{"model": "image captioner", "encoder_arch": "vit", "encoder_norm_position": "pre", "encoder_parallel_block": false, "encoder_experts_per_token": 2, "encoder_patch_size": [4, 4], "decoder_activation": "quick_gelu", "decoder_head_dim": 64, "decoder_fused_qkv": false, "decoder_positions": "learned", "beta2": 0.999, "warmup_steps": 550, "weight_decay": 0.06}
Rows from expert 2 of block 7 of the image encoder, named by matrix and row number. Rows with one number belong to one neuron. Each number is 128 + 24 x the weight over its row's rms, rounded and kept within 0 to 255. All counts start at 0. After the name is the row's rms in percent of the matrix's.
# up: expert up (encoder.blocks.7.mlp.up, 8x128x128), inputs 0-127
# down: expert down (encoder.blocks.7.mlp.down, 8x128x128, transposed), outputs 0-127
up.10 095 [ 93 109 120 133 106 141 144 125 134  99 131 118 112  86 124 135 104 152 132 139 105  73 113  98  96  84  80 136 139 101 151 139 155 111 137 135 150 149 127 105 158 121 109 150  99 123 102 123 165 160  64 135 129 144 119 120 125 125 113 127 117 169 140  98  79 113 163 138 101 123 137 106 104 110 137 103  87 122 126 107 131 109 159 141 118 110 115 179  89 144 111 142 144 105 114 107 129 168 117 140 117  92  65 112 137 140 123 155 126  85 124 132 161 129 134 111 155 131 114 145 115  89 118 117 127 159 134 205]
up.11 097 [177 178 149 120 151 107 129 157 137 129 147  80 158 162 140  88 105 132 138 130 157 160 129 173 136 144 135 119 113 137 135 110 111 193  98 165 150 127  92 122 124 104 112 115 103 119 122 142 144 147 169  69 158 127 146  86 123 130 144 113  95 135 101 125 107 201 123 127 142 155 125 179 132 121 129 125 100  88 119 147 121 119 127  76 120 135 117 129 138 112 118 146 141 146 139 142 136 111 118  98 130 123 127 167  65 105 141 123 141 135 125 115 126 118 134 107 123 173 118 112 106 104 146 127 164 155 149 157]
up.12 103 [104 119  82 109 123 118 152  91 132 130 123 161 136 110 150 132 129 147 134 152  98 103 143 136 131  87  57 134  99  83 133 152  99 104 118 136 135  95 138  99 105  99 144 116 128 127 159 114 132  80 107 158 142 118 159 109 141  70 135 148  93 153 106  98 121 102 159 128 111 156  94 118  98  85 120 156 115  95  85 109 161 122 124 104 119 124 101 138 113 139 123 122 125  77 120 142 121 122 142 140 157 120 108  87 106 128 112 151 176 129 132 108 147 159 120 114 144  83 138 129 126 117 165  96  91 128 141 173]
up.13 099 [151 149 103 108 123 167 153 179 136  91 133 104 155 110 110 156 141 122 118 113 150 133 114 170 124 130 156 135 138 138 125 120 129 156 149 126 147  94 138 131 145 104  98 115  77 144 106 126  87 136 143 145 139 114 132 146 110 109 130  93 174 120 112 163  85 149 110  95 118 160 106 110  95  90 121  83 118 128 103  88 160 153 126 115 172 113 131 149 145  99  68 140 121  98 122  63 142 123 123 166 124 140 143 112 152 121 102 165 111 109 111 127 134  91 108 143  86 121 128 100 114 159 106  81 115 111 126 126]
up.14 082 [127 102 105 138 119 114 188 110 151 122 149 129 161 173 148 116 134 144  95  90 134 129 121 146 111 140 144 114 151 104 121 181 167 147 134 127 124 138 114 148 107 151 131 152 134 127 147 132 159 139 132 100 183 115 138 115 148 117 105 136 111 136 106 147 129  97 116 133 115 136 166 120 119  91 108 119 136  99  90 169  98  97 128 169 110 160 175  79 125 133 110 110  96 181 153 128 137  80 117 134 152 155 125 140 110  96 141 106 130 116 135 146 138 139 115 106 103 144 169 153  54 102  85 136 139 100 128 142]
up.15 097 [139 159 166  94 149 116 107 145 126 152 109 167 149 172 164  92 169 113 174 110 148 170 109 171 166 157 145 124 139 162 132 125  93 157 141 117 167  92 138 155  94  83 131 166 162 135 119 127  88 142 159 133 136 147  98 127 105 141 154 120 115 131  81 141  96 159 113 107 118 182 130 139 144 115 110 118 131 130 145 120 114 149  91 122 173 145 138 119 128 102 105 124 143 145 132 127 103 131 109 104 132 155 146 137 119 140 135 105  81 120 140 168  90 157 107 130 137 169 137 114 126 131 111 106 139 121 132  84]
up.16 105 [ 99 131 101 162 174 126 132  98 136 117 164 164 121  94 166 117 117 170 154  96 102 169 112 137 136 116 117 135 112  91 141 119  98 152  61 135 111 164 133 128 118 107 113 135 167 116 124 140  99  89 128 116 134  64 128 103 177 112 132 160 149 136 149 122 169 115 138  73 127 105 141  93 142 140 133 182 114 120 118 114 110 102 107 146 122 117 133 165 120 135 134 103 142 154 134 127 111 128 122 116 165 124  96 124 131 109 103 168 127 144 142 146 146 124  99 125 116 137 114 119  84 124 159  92 109 187 127 127]
up.17 088 [137 123 110 161 145 120 169 116 127 115 152 158 100  68 148 161 123 157 122 106 114 156 139  90 134 149 115 159 136 132 185 150 103 103 116 175 166 132 125 117 170 127 112 110 112 119 107 135 152 111 125 104 123 106 104 149 162 108 127 147 125 131 152 169  94 107 111 130  99 122 120 104 141 184 119 141 104  95 154  43 142 107 175 127 149 108  81 103 116 115 118 138 140 111 161 114 148 125 106 131 145 102 117  96 138 140 133 140 154 169 148 177 125 133 131 116 122 144 130 134 141 131 130 131  93 120 123 167]
up.18 089 [108 158  82 132 152  92 158 183 148 147  97 158 145 138 145  99 126 114 160 171 106 114 158 142 144  96 105 112 157 114 104 109 119 140 131 121 135 143 142 120 140 117 139  77 142 138 145 149 183 135 165 159 138 109 114 124 108 104 106 184 114 132 144 140 121 121 199 126 108 107 131 115  83 151 117 134 111 121 143 139 197 180 117 134 103 110  82 148  90 143 124  93 135 142 119 118 152 107 137 112 175 156 109 132 127 146 107 128 121 108 130 115  94 123  92 122 135 107 115 112 158 133 131 132 131 154 133 123]
up.19 103 [118 126 137 101 106  74 163 116 122 127 137 136 122 107 116 139 147 129  71 170 156 127 162 189 167 136 142 133 106 108 115 121 116 101 150 132 144 107 143 110 145 137 128 121 139  84 149 116 144 150 114 135 148 135 118 125 118  99 123 160 113 149  96 118 123 122 107 161 152 134  80 141 160 148 132  81 124 143 123 122 132 100 103 112 126 152 129 110 126 128 117  91  98 153 192 122 175  83 126 116 119  81 125 107 159 130 124 124 103 119 125 110  86 143 177 145 142 181 120 114 151 104 160 167 125 122 173 162]
up.20 105 [115 122 120 136 121 132 135 101 126  88 127 125 144 162 143 155 178  99  92 102 120 132 143 124 124 168 159 153 168 119 176 138 151 133  99 113  86 157 138  95 153 179 124 137 122 127 160 114 142  90 176 116  90 121 161 139 131 138 134 168 116 121 137 134 110 117  90 109 117 125 138 114 133 157 151 147 151 136 143 115  98 148 110 132 120 136 191 123 135 119  92 149  82 126  99  93 137 112  74 131 161 134 138 104 126 105 148  98 146 100 153 175 140 106 112 107 136 169 132 122 177 102 123 175 121 103 128 124]
up.21 111 [151 124 106  93 140 126 104 125 154 134 125  89 142 121 140 118 122  94 106  83 168 134 147 163 110  89 147 108 122 151  94 129 119 171 116 118 134 135 106 137 120  91 127 150 152 102 171 154 137 118 177 124 147 106  98  72 101 104 177 113 143 108 103 125 147 179 175  88 121 120 138 133  95 139 119 122 131  60 124 143 121 133 113  81 127 143 146 136 122 141 106 116 161 137 104 132 144 126 116 137 115 158 129 119  96 132 142 121 139 100 148  96 101 105 112 120 134 152  96 139 102 119 150  94 172 158 167  92]
up.22 110 [ 91 100 125 144 122 133 132 106 103 114 140 128  86  90 136 153 157 141 102 160 157  89  89 113 101  95 153 140 120 118 118 132 156 116 109 129 175 113 113 142 168 112 109 161 102 132 122 133 170 106 120 131 152  87 129 149 141 185 129 143 119 162 126 150 105 111 131  70 132 102 125 170 109 132 117 113 108 137 107 148 150 121 151 137 121 127  84 135  79 173 120 127 113  79 138  95 122 163 156 117 112 115  83  98 157 106 149 110 118 136 143 102 186  96 156 111 157 145 134 146 124 105 126 122 131 131 139 162]
down.10 105 [115 170 104 127 141 137 101 129 113  94 119 148 145 120 175 126 103 114 101  98 132 156 132 121 146 117 120 121 125 114 136 134 110 122  81 114 120 115 120  97 149 135 124 156  89 125 150  80 140 117 105 106 133  81 115 138 163 179 147 139 132  94 139 159 131 134 161 135 129 125 113 179 144  90  68 125 166 113 122 118 126  99 104 132 123 150 102 101  73 147 161  98 141 114 107 127 108 106 156  86 118 128 110 108 157 190 129 128 156 120 133 145 133 168  72 114 133 134 165 130 134 131 122 140 132 125 175  83]
down.11 090 [109 118 112 104 120 170 110 102 165 115 139 124 123 111  93 164 184 156 121 158 176 150 138 117 151 157 123 119  88 108 102 133 117 147 150 190 121 131 133 141 162 120 106 130 145 117 147 120  86 129 132 183 139 163 139 133 151  99 157 136 122 134  93 131 140 121 150 155 110 140 157 118 122 112 168 139 132 134 107 162 117 118 173 114 153 162 195 136 151 140 118 148 111 154 138 124 142  78 132 153 139 150  91 130 113 176 153 153 134 127 107 113 113 127 121 132 122 117 118 186 120  85 116 105 145 108 148 152]
down.12 098 [126 148 133 153 116 126 124  92 123 149 101 131 144 153 121 121 115 118 137 155 125 155 165 113 135  97 132  74 158 139 167 102 154 129 127 128 120 120 135 122 100 125 160 134 100 137 134 135 143 123 120  61 128 130 158 137 178 145  92 169  97 124 178 140 156 138 121 106  89 127 124 164 128 109 101 144 145 125  86  89 104 135 138 123 135 141 118 130 130 137 146 112 132  81 151 161 120 122 132  80 182 142 131 107 143 131 106 125 134 158  80 128 184 109 125 127 148 121 165 169 134 158 105 105 169 146 146 188]
down.13 096 [122 145 137 110 129 142 118  99 137  98 149 119 137 120 158 142 130 165 126 133  91  79 105 145 110 102 118  95 139 189 142  99 180 147  95 102 111 164 130 144 150 166 146 117 155 107 135 120 112 159 123 110 121 125 114 180 126 121 131 108 128 150 117 128 179  89 167 118 109  95 105 145 135 106 145 137 101 135 127  77 133 139 145 179 108 135 130 126 127 124  55 135 117 122 168 125  79 134 124 148 107 132 137 153 125 139 149 117  74  98 118 134 155 137 131 121 115 128 101  82 145 174 118 156 111 126 130  96]
down.14 084 [123 128  79 121 138 116 136 132 132 130 128 130 152 131 123 122 136  66 129 139 113 151  88 147 161 135 111 122 167 121 136 131 148 135 155 153 101 107 131 111 110 114 106 183 153 118 136  98 116  92 117 105 149 113 135 155 117 140 132 120 106 143  82 116 123 170 141  65 102 135 123 101 148 133 158  98 114 126 106 180 134 152 152  82 116 164 154 101 133 144 169  76 148 172 136 134 102 111  98 123 159 160 161 115 184 183 125 113 153  92 150 118 131 121 118 128 123 145 131 111 150 129 112 119 113 138  88 150]
down.15 094 [154  98 132 161 128 146 140 114 164 162 131 121 163 108  67 145 148 116  71 133 115 167 104 126 181 127 131 113 129 131  77 134 134 150 129 127 134 145  65 146 151 137 121  74 117 132 138 132 117 123 138 172 129 100 116 108 125 146 150 132 182  92 129 118 106 113 108 115 127 175 148 102 101 114 153 121 104 136 190 158  93 100 168 109 128 145 120 112 146 155 113 144 129 142 135 116 123 132 152 146 147 127 129 138 114 140  84 144 136 110 155 111 117 126 137 118 111 184 110 116  83  99 102 131 128 119 128  86]
down.16 093 [107 103  68 129 102 129 103 152 107 135  97 135 141 137 110 131 138 132 153 130 147  73 127 131 166 124 137 107 173 167 132 115 104 129 145 161 159 163 133 162  78  74 138 146 113 159 184 113 110 170 142 114 133 135 134 110 154  97 145 124 108 164 135 134 146 129 165 118 108 105  85 132 129 149 117 124 163 122 112 122 177 127  99 146 140 146 114  96 108 115 168 169 137 148 169 149 130 140 161 133 115 132 113  80  92 138 150 132 136 166 119 137 164 137 138  96 127 127 111 120 153 111  93 117 163 123 149 142]
down.17 084 [128 126 143 120 113  65 125  99 107 132 119 116 138 161 166  98 107 143 140 154 101 156 174 108 142 140 152  49 134  98 122 100 109 125 127 122 155 136 140  93  86 120 159 126 153 116 104 131 166 101 125 134 129 155 109 113 148 160 121 146 125 137 123 141 107 174 146 138 165 105 131 188 131 132 136 140 111 146 103  97 119 112 100 152 113 153 119  97  92 113 146 107 103 121 129 130 102  96 140 122 160  80 128 137 118 158 125 140 136 148  65 141 178 138 141 133 124 149 144 146 169 174 111 127 146 138 150 142]
down.18 084 [126 116  96 100  97  95 136 165  85  83 111 149 130 134 116 167 109 149 144 100 112 137 161 129 120 131 139  95 106 108 135  48 110 121 137 136 162 149 113 130 111 140 127 130 162 121 150 130 110 127 147 136 121 129  86 137  80 144 139 142 107 138 140 116 148 169 133 144 110  99 161 126  77 166 117 127 178  93 154 166 105 109 138 145 145  93 168 140 142 159 131 153 152 118 170 138 120 145 120 115 143 146 142 166  98 120 131 137 107 153 126 149 107 154 130 119 107  78 114 129  89 101 117 101  86 160 140 126]
down.19 088 [112 131 144 135 115 109  95 142 104 133 111  95 126 128 113 127 130 128  77 136 120 113 115 113 161 184 156 117 148 122 117 132 118  74 120 135 150 162  90  93 124  94 121 136 170 101 113 135 109  91 131 146 142 121 117 139 142 102 125 168 103 102  72  94 152 114 104  75 180 132 149 114 122 148 143 158 142 152 121 130 143 172 148  80 164 146 128 103 104 116 121 151 126  98 109  81 115  99  92 116 132 131 141 156 126 168 131 128 138 167  91 121 136  91 139 130 130 158 127 172 105 123 155 146 101 139 146  99]
down.20 101 [138 159 123 100 169  96 139 131 115 134 166 139 127 115 110 103 163 114 148 134  93 161 134 128 153  89 112 116 158 164 165 106 116 137  69 153 140 135 169 146 147 136 115 120 144 154 151 111 148 123 157 158 141 129  99 136 133 125 118  89 146 144 123 155  80 163 133 109 134 141  84 142 126 149 127 107 151 150 175 103 142 106 111 112 125  76 116 100 165  97 173  73 123 148 173 118 116 146 157 111 136 138 113 100 114  96 122 123 141 162  90 119 146 147 157 127 113 142 100 137 153  75 132 148 134 107 132 148]
down.21 118 [146 114 121  85 133 107 141 127 138 104 118 115 110 105  82 103 167 134 119 117 184 166  97  99 149 122 132  99  82 125 127 119 113 102 165 136 145 165  83 149 128 116  88 109 158 159 161 175 118 179 147 129 103  98 126 107 122 131 148 109 143 117 141 124 110 123 151 166 118 148 126 132 146 128 180 131 122 148 111 200 124 104 172  86 141 159 140 114 136  99 110 147 154 135 121 153 133  98 133 133 134 149 101 119 121 151 162 128 125 123 138 119 124 157 108 117 149 116 153 138  90 119 114  76 170 119 126 102]
down.22 106 [134 147 137 149 123 142 151 116 123 134 116 138 129 163 162  92 125 136 135 169 168 128 129 136 114 159  98 102 116 137 144 126 122 162  83 141 141 139 100 125 127 149 169 145 139 163 202 105 131 138 131 133 125 113 133 138 116 118 156 140 128 147 171 131 146 168 184 154 150 126 109 130 153 107 129 137 113 109  71 133 116 145 132 161 124 172  84  73 116 141 175 137  98 114 155 157  93 125 117 134  65 106 149 132 145 112 123 135  98 146 107 168 119 151 113  81 140 139 149 100 158 128 104 134 149 106 132 102]