From a checkpoint of a small image captioner.
Model: 16.7M parameters, 32-pixel images, encoder moe top_k, encoder patch size [4, 4], encoder width 128, decoder width 320, decoder layers 10.
Training: adamw at rate 0.0016, 11000 steps, batches of 128.
Rows from block 2 of the text decoder of a small image captioner, named by matrix and row number. Rows with one number belong to one neuron. Each number is 128 + 32 x the weight over its row's rms, rounded and kept within 0 to 255. All counts start at 0. Numbers have three digits each.
Before each neuron's rows are labels from the 100 texts, of 14976, where the neuron reaches its highest value: "fires on" is the input token at the peak. Only what is clearly more common there than usual is listed. The data: photos of plants and fungi (iNaturalist).
# fc1: MLP up (decoder.blocks.2.mlp.fc1.weight, 640x320), inputs 0-159
# fc2: MLP down (decoder.blocks.2.mlp.fc2.weight, 320x640, transposed), outputs 0-159

fires on: "family"; "<end>"; "prunus"
fc1.316:149134171095131124115083117159093175114155125078161110130140113091056141140095127130143149069077124095163118162133100150151132177153148117136093096082188107118155121096188144120161169163099139098096167149119079103122167123102076154130146152079122111094128150178142079066129115161151097183084115118091101118133188142132106137151132111056124097123121167188093117151076076194098121108167147113128147162148096138098157112087180129069140135092077099152093171101113103083190076095107096
fc2.316:129090133105113153113132131152131115092154143091114159172213158164095126111090081045082092116154105160125109113109144118153107147136143155103086112123120146095175196182067132110120105103157124121157114158077092096104111157125129130093101166164187119118088080139087117134145092122132113055121158147148134079075156120085106089139122186108187120155171139160108103101118151159097076092122131169078081105085110149189062143150155109117114183088190116111113186153159150098105093119061131

fires on: "family"; "tridentata"
fc1.391:111141067135076095166152129083145098064104126076164159123118121141102094149106112076153124101156101159106147148155114155109122085147131104100125118154117182162132117138177105169075130146100122101113117113084130173147158105139153117165125122142093095134169150205073133150100114135117117109142150137082161104094179133150166118134186131136153152150141161120040136133132080131156162123135182134084120163173147098156127105075172093172144221148157091149135074082146130123104061134159146
fc2.391:111163172129174128134185072125133142104083165100160128188060155125140143124116116106166092167173150099098121105126151130159137125127126056122141135172175160122124182110115093180101127173184206115130148136080079112111139155137153108175144094101143107125118137145119176148156157128107130117138083119126173118090067110121097069125130151105157117103115133164066152093136135140142150138132152095138099112100098152187105127114144136067096188129156126180106108107148151135127094084077134

fires on: "netted"; "class"; "stoloniferous"; "the"
fc1.397:138120174108093186111123184165133086108177101144118183092167165180182072135126110172078099172101114174119133140103108132168156093150141171099150158149096123155125149175101159141083085182121149154180135144188167086113114186100180129076163116131111184123100119112177158089120070088121122125151112164096132166148132104075096159187180192147141192141095133107140183127154172170150123126138173151126096105150164080146123094141137148157137153107165172162111125072135124131178142130072156
fc2.397:165148128078094148117131185182119102119103146149168172130145146106123180162146186185097112123069164139150082122143122142095101137082132131087080160131120124133079131123089171088162082069152075081126141149122152060134119065134087119101141076158080140090122121070178128142138164107105095138144151148077119130179102155129077139137079088091115171163137107075164133132151142162113121152094080130122138092134163116129118075093133186193143121093118143164142124160073104123115097106121147

fires on: "class"; ")"; "<end>"
fc1.518:141176116165106115152097136121178152190091124076118094100089108112157122109134143132146109069128109132169119083106113118083126123141055133130133131178155162100147160078146070198155076135137134136109170184156129162178097137135126152195111151109118148115168103071154164190151118119146171125127109151177106156151121098099191170151125089112138075103094134146130129117154088122124110145154191107178161071195147135097179068159138122099101176136102110097093067098118150115090117074160085
fc2.518:125167150157185187148118141111121111109159131113098144122091121098118126100112131191111109094078173152133134101091151090107127173083157122154170138123092100174117101087126068114083113123094147142091169147165112127142179134148114164093137115156066076161099101135073141090191187111149079145098168121104126117186141148143107148116110088174134189191073073114156078134143158155194095159136138165122172101178106076116168139164149151174127143104103125096142082143106157122127187186149121

fires on: "family"; "thuja"; "-"
fc1.582:062162125099159115093095144115083119151145125104137078147125132110131151099122127128139167100148132125165090129160141106076108093135114185087093156112176101192067116124149066145135140154168112141118120112056062160129163070116064112150111122156137160102130143092150155151122103179138115159096178136167174089100121083095125115062155114102158145124185174158119187158111104088134159111122119158176102137104132107082150089172122142133170148174090131106123143180133139088131105061151185
fc2.582:097136122086124163090070107187086123095117180145144144117122091162139125166135135108101142096082170141128087125101123144142060096139128162132127133166137102142063067097170100144174119065156087164138130085120178103117136148098129160072112103101138087156121180145107096114087112167129113162127175143121096127150126176156108120116147133133078080119089085069161098167138132120130104122151062095158204124136145111147173128100123078128083137120158085114127066081112098149122160152112086

fires on: ","; "creeper"
fc1.320:155097152095102121143161183142083105071160138161190130093167171078148152164117115174101143081199113097081126122185105139101039159123144137202173144122120133147169158142116095148152098142139111107128092127138184167155119176108131104161146111118149095114079144128150102076112134092097179135171148157149140109174093169139141133161103174159153157096095086145077067115132110168137177126087131174143157070127104118088143090101133128168134139069143109115171124108187105096139191105122082
fc2.320:143175090110142150148150124113109130163127097149107129074092142090123130135128148093118165076136155110144080096175129142083068176115161158099104174115061121138130118109127124156156121102091102076083156152174169090121159105173098143145108143202108079154104188151144093165151157112126169124157124163115112155146130164165134156071125098136067120163108114136154112155069198141121145150090086160141143125151114132087131097150161164119122100192090139122118082119092113070100130176158131

fires on: "<end>"; "order"; "chloris"
fc1.494:085147160107175139090151156105092072163184123148071052145082177129084113141126153133150162094079145165112137069142092162117077113113148123123167134181169100155111134075148070201188071095173101116149164136085130135095154095100129106151128147133112097136137158082122142135138089160115133105084185080131149117178106115138159069092152127159094106133154107164070119182156070139137169120091148179176094120142135139072191147110158175112124177105096108099126090075141099112091139074124184
fc2.494:109088077115124133194083183119106127096099159120107140176163095122135156191075141144117150088128122142194109176119089219099099119101118111114142127098109137083082141118114142092119106080169112149135165168049096168116101077079146147079133111143140125182196177129060124118137123102164110141092136100101141103126139152169136136116083155124139087128159199122114147175140144121142131141142125104091098117140082183069078157142130046150151151123110094126132187116150106114124095153086146

fires on: "order"; "oenothera"; "-"
fc1.516:143153178175177148111174106034085144151137146151137095129166131101124077163115106153164145152120146157138100167113133150077118132124119139122127130126075080166131125108105118183145105159120103168109155148193129153097143180153077196142111070086132210109095090105129122113134149081065156132109193169155114143165098161120179152090134074162162127081113091192123131142118120130101082112167132126176171140169096157142091175112142143185185118153104162097076118112102106083144150080133078
fc2.516:108161060141131128106108186130101120109164141167127105143137184085065117139109169158165133132122117081160117157206094087112133100159113132161135188160140097137078136119138113165107087140102091149066180128102121078121192086095111103127134057090091086171178175071104083131138125179172116164129194113110099062113141154108162171100102118190143153121110166109190121164136126117157155136183132168144195091185137151069143135088119110190125119126053083132121073137150141125090136100150145

fires on: ","
fc1.172:110169137101096170194183144144053105116156141163177153074120148117105122096088176116153118140157133183125101133132148102097064129152150125100113100102081158154156129192142090097068157132096172110157123083136180117137150132147146097083122135116177107126135128159146148132087126150092181155167147106108163133122134192108184135142161143132126150115061090092136153081149168156168136105055134131145120072102197070133063162140139170116130157108128143135160080115148169136057176188071082
fc2.172:120153101115136106115123090166200127139094086109074150148117124126204128172170105185098171090156118112140101075110104056088100056138135134142099153114108148088172064134111155117161095102200116106178099151135111138147152094177083109120083096150093153108158149116138111189142139109175144124136137165115069137121130164136098123141135127165104134139110168134113101173123116127123173179079120146106123128166136139111130158112126149089163098150118125100141102138089144128093169138156095

fires on: "netted"; "order"; "virginia"
fc1.386:114152099121087153083165137095167169071097106116153165101076141121093081175091103176180110178158111147147170172173091138149109170117154118111159100086120080095162184100149179139162097149099202139138148070116134102161132121083119172155123100135105127107117138121111110036143147059088102132143113160108150156169116122098100134127172150099095128115082146090172100081129189166105089120127091176126162154108107122153102092174149121167127094165139162178178156159126129179114161103101156
fc2.386:202107162124113089126167098112114154136113148128129175129138123152087087129149137133130105112106090109122110160121182107119095098134150132124129147143152124112166195103070128168085126160114116157159106199082148162077060181156105155163162117189134075105114092088101169092167129162158139121099076065172181171130128149137061128111169162101085105111140192110092121189131126123079128074150136134100116094101086145103135155152110145114084142108185098120139107168191156081120093128124106

fires on: "family"; "class"
fc1.282:118175100183092152150147155156154117139181167077144173081153144176116137096074135099111076111178123158090153150124120091184135177156156058128136087160150142099184173165176167111076136154150162168199098141155164103114104206113169194095126166120141174143114177169127109116178122101150120108137107108093112130115076186091085126149142162109133129182101098092149144085087104183091203158125134115085097146109170115157147102166133119088072106072193176197183138116160120147188140105124117
fc2.282:127164085122152182123073128167081087149138149171115091078087149130147080155147165128150176094106132181145088084108084069139076145086125139108105171161116077173093091135180063153150190132099128071088098117115122094115187116070100188139119063138104127143078174117157100135178146178184087141132143152121164146172131121168145141089131076124122115111145084095160107121207138098149182130101126143111152135164158095103183120158139098140079078111082113115133098108066091113156148143177128

fires on: "class"; "coyotebrush"
fc1.587:117088095135127153121120119135165049078118149191074145093118107118114119190166149134136173128071142196140191115143154169152136091078140111093125108140095129144189155090092082165136118131145135103117182088102126130064119143119169154124090136106093157126124126136163152153114212117176156192079080126139072098102128154070135087124094131189157169089158123126112164165150146119142180124099087135121148124153111129163118118171115059188075147087102105076135145126124070051085183091161075
fc2.587:126158157114154100123086126079127138149111133060126141109144114153148158083081071078158115179167148167139206109106175165184166136106114171115126101110086130121083162179161075158086120116164114129134110088082105128147067143076166061183095170153138116182130143129120124155153102066116085143171092117109110122126105061117120128133117174098174148105131183150124145086120088136116087162153144173117135161090132100137138094130154121068095136109083200111169167113213133075115134162154129

fires on: "order"; "class"; "family"
fc1.207:122137064155113179106180092088138080102147124125136110085202106173137164062121146102141112171125133163080193097136110114106109169176126079134113122158210128097140160100097125173142154175127105135180090074105154162097072167138139146142160154119111149080095160167098063142163084084182130117104110125108159146134078134133106075121159095129089143087144099130130146115063141175083116111109187130078099179092157103163068168187074121153086163144153159198148175124130161101131103099078098
fc2.207:146124086137134143102111125191166051148062083094130130079113121108125118178124214177165178148123059111150074114131121081152120144116150121097184129115124210152139092106167108116136132157113127118084146110215132140078149095130095167147191102188147133175091091115149099084183113129122111149068114136103132152157143107089119154134110127170137162090144116159164205074134200135105139154130104134141131141128112116070153115191099130092109115127057159200135162155148095114145191082138120

fires on: "order"
fc1.360:153079177142098089132173105178137122101112094159097142112095061103114180094150079127110101086166163184114141136117099138093078165160124046082174108148135069120122152118130178145097114149131101116117144121121131148170163110107085163083094116073137108112169138109119152077119097131138125122164199140167139088119104148084188128156165156095117121098158131154149131118127120113080141153195129086106118166133141137189096109106182088154131155113096134118141110161188135137170087120087088
fc2.360:068197097164160142140142119176104133113141132094073115135072168151171075120166177129124094169082099111111117147158158061125101142086114124058094142172127159104196115136133089152076161149101107116157141171148113116113132110139134188196131110212138095158147152132123077103160088180081109145199097107182163086078080151108129143084109161105076136089103168122132145108107151167144171120140132161110094075148132100103154167168150155125145143158149172133191093128166112128129113122096134

fires on: "<end>"; "family"
fc1.483:133114094125150143116163140102142076173126117096090052116152169153082101124132182111132141114132149127178165096194108168141115082108137144176144138102137169120105169093100134164156157129141114134092096151117095113151097071069115197087130122141125066126109137128172126131173182144165092156142150186163103158093168145062124100129132119112074111147093086113168103106110061070124110156125184099140116149135081078164095089162137148159190095173098139123098105109079114120159105107121096
fc2.483:070157135104144170134059092131182117155184175120092179170113124085165079135158145109075110117107134083121143118116119070114156091127095122155097130139167120177172111079098164121137154170164081148130094087099088126038195100073074161122175137160069125083161122115143147117158107136133113080115079113174121123146221119085067160127113085098084081128153141145139109110184146120144152143134074096084184122092122130093106107094164114145112096087091078095070139121153083164179118111159099

fires on: "family"; "("; "corylus"
fc1.506:162133084145114057163151110100164144143104107156149129138146164186155136119130073158079118113126153118145100079109144144165085126061136162177128104166153123126114142115160077182171113202110138072136159153124105117096127189106085141113156082141151127092207100164125172185123183152132130095168087152181161142094095121119110095167163138164148129137137166190122115157143081140086156167152114137081067111162076117082122096152121135091126154150094078156128069158117137096192177125105161
fc2.506:184168130073156153105102074143147161143125143130105143152143096151164129162132098104140104173120119111127209116102108120186190151096173109133136117039155088127119131117163104135113130082135085145173133183138130139124143107167113132107158179175109144093152155134089176068110103120147149090151097108145121165093119181129118154120150119183156102146182118196086043170112125177157113081103169150085140137108125155134076166128158182090120146091177151067156106152139158140175138204139181

fires on: "family"; "<end>"; "tridentata"
fc1.511:140102110196158153101171150145157151148091135069123155102110087176091130089158151087135141134123181106140165117107122132089151188181086106161126147086076124103066146176146091107193117151168129093157149081118102103110118216133121122152110151107116139133135119151107158104070149078153187154110154139112184158072128129138149121130174169082098118141192142108152158162129058120156108177123107086152147152129113158092144135152182144114075150090132075125151097120159106084164114063156084
fc2.511:109134122162209125148138154148165118145133070107144163158167131152122093099158152073092143165092153161139129096128200063155100143148125105096134151130113157119078136163142082152102106188124204079144104109126104134109100151169131167118125135124116121109105131134160177137162151124075103153111123126164161152158080087102150131121137082147129134150160106144119137059117125161120162087157153134196157076058090137187127176124102093118140110084180157176129165095093143118117121114099123

fires on: ","
fc1.421:187116110092097124165079177105118129148177157153143154137136102129123107137081199151155123126140070172157109119130116134170091102161184135107114107081061176113145168118139112076070143120094112166122080104128158115082189115156167182124160122061119143122090127156109158133101102135076114124147112087108136122154100144170109119155159102128163160115135072144129127072088188176147080116085126110084119146120155127159140131143079100127138129126113155146159097112127147133140109148098168
fc2.421:146151109129110092150154117123112128173114142126055120088129122128148108173195167181056123087101163133153089143093106160137100133086156096145086119124167144149140121052141141106115113134115159089075179138110126126130151173163109086172116118118112088097184107085144153163180099163118074116091136146137176106101197138119121135109151105160085100088190177141119128175125086081094129115035169089137143111189094093043156126161105120136151136104169113184098126157106102140141167148184121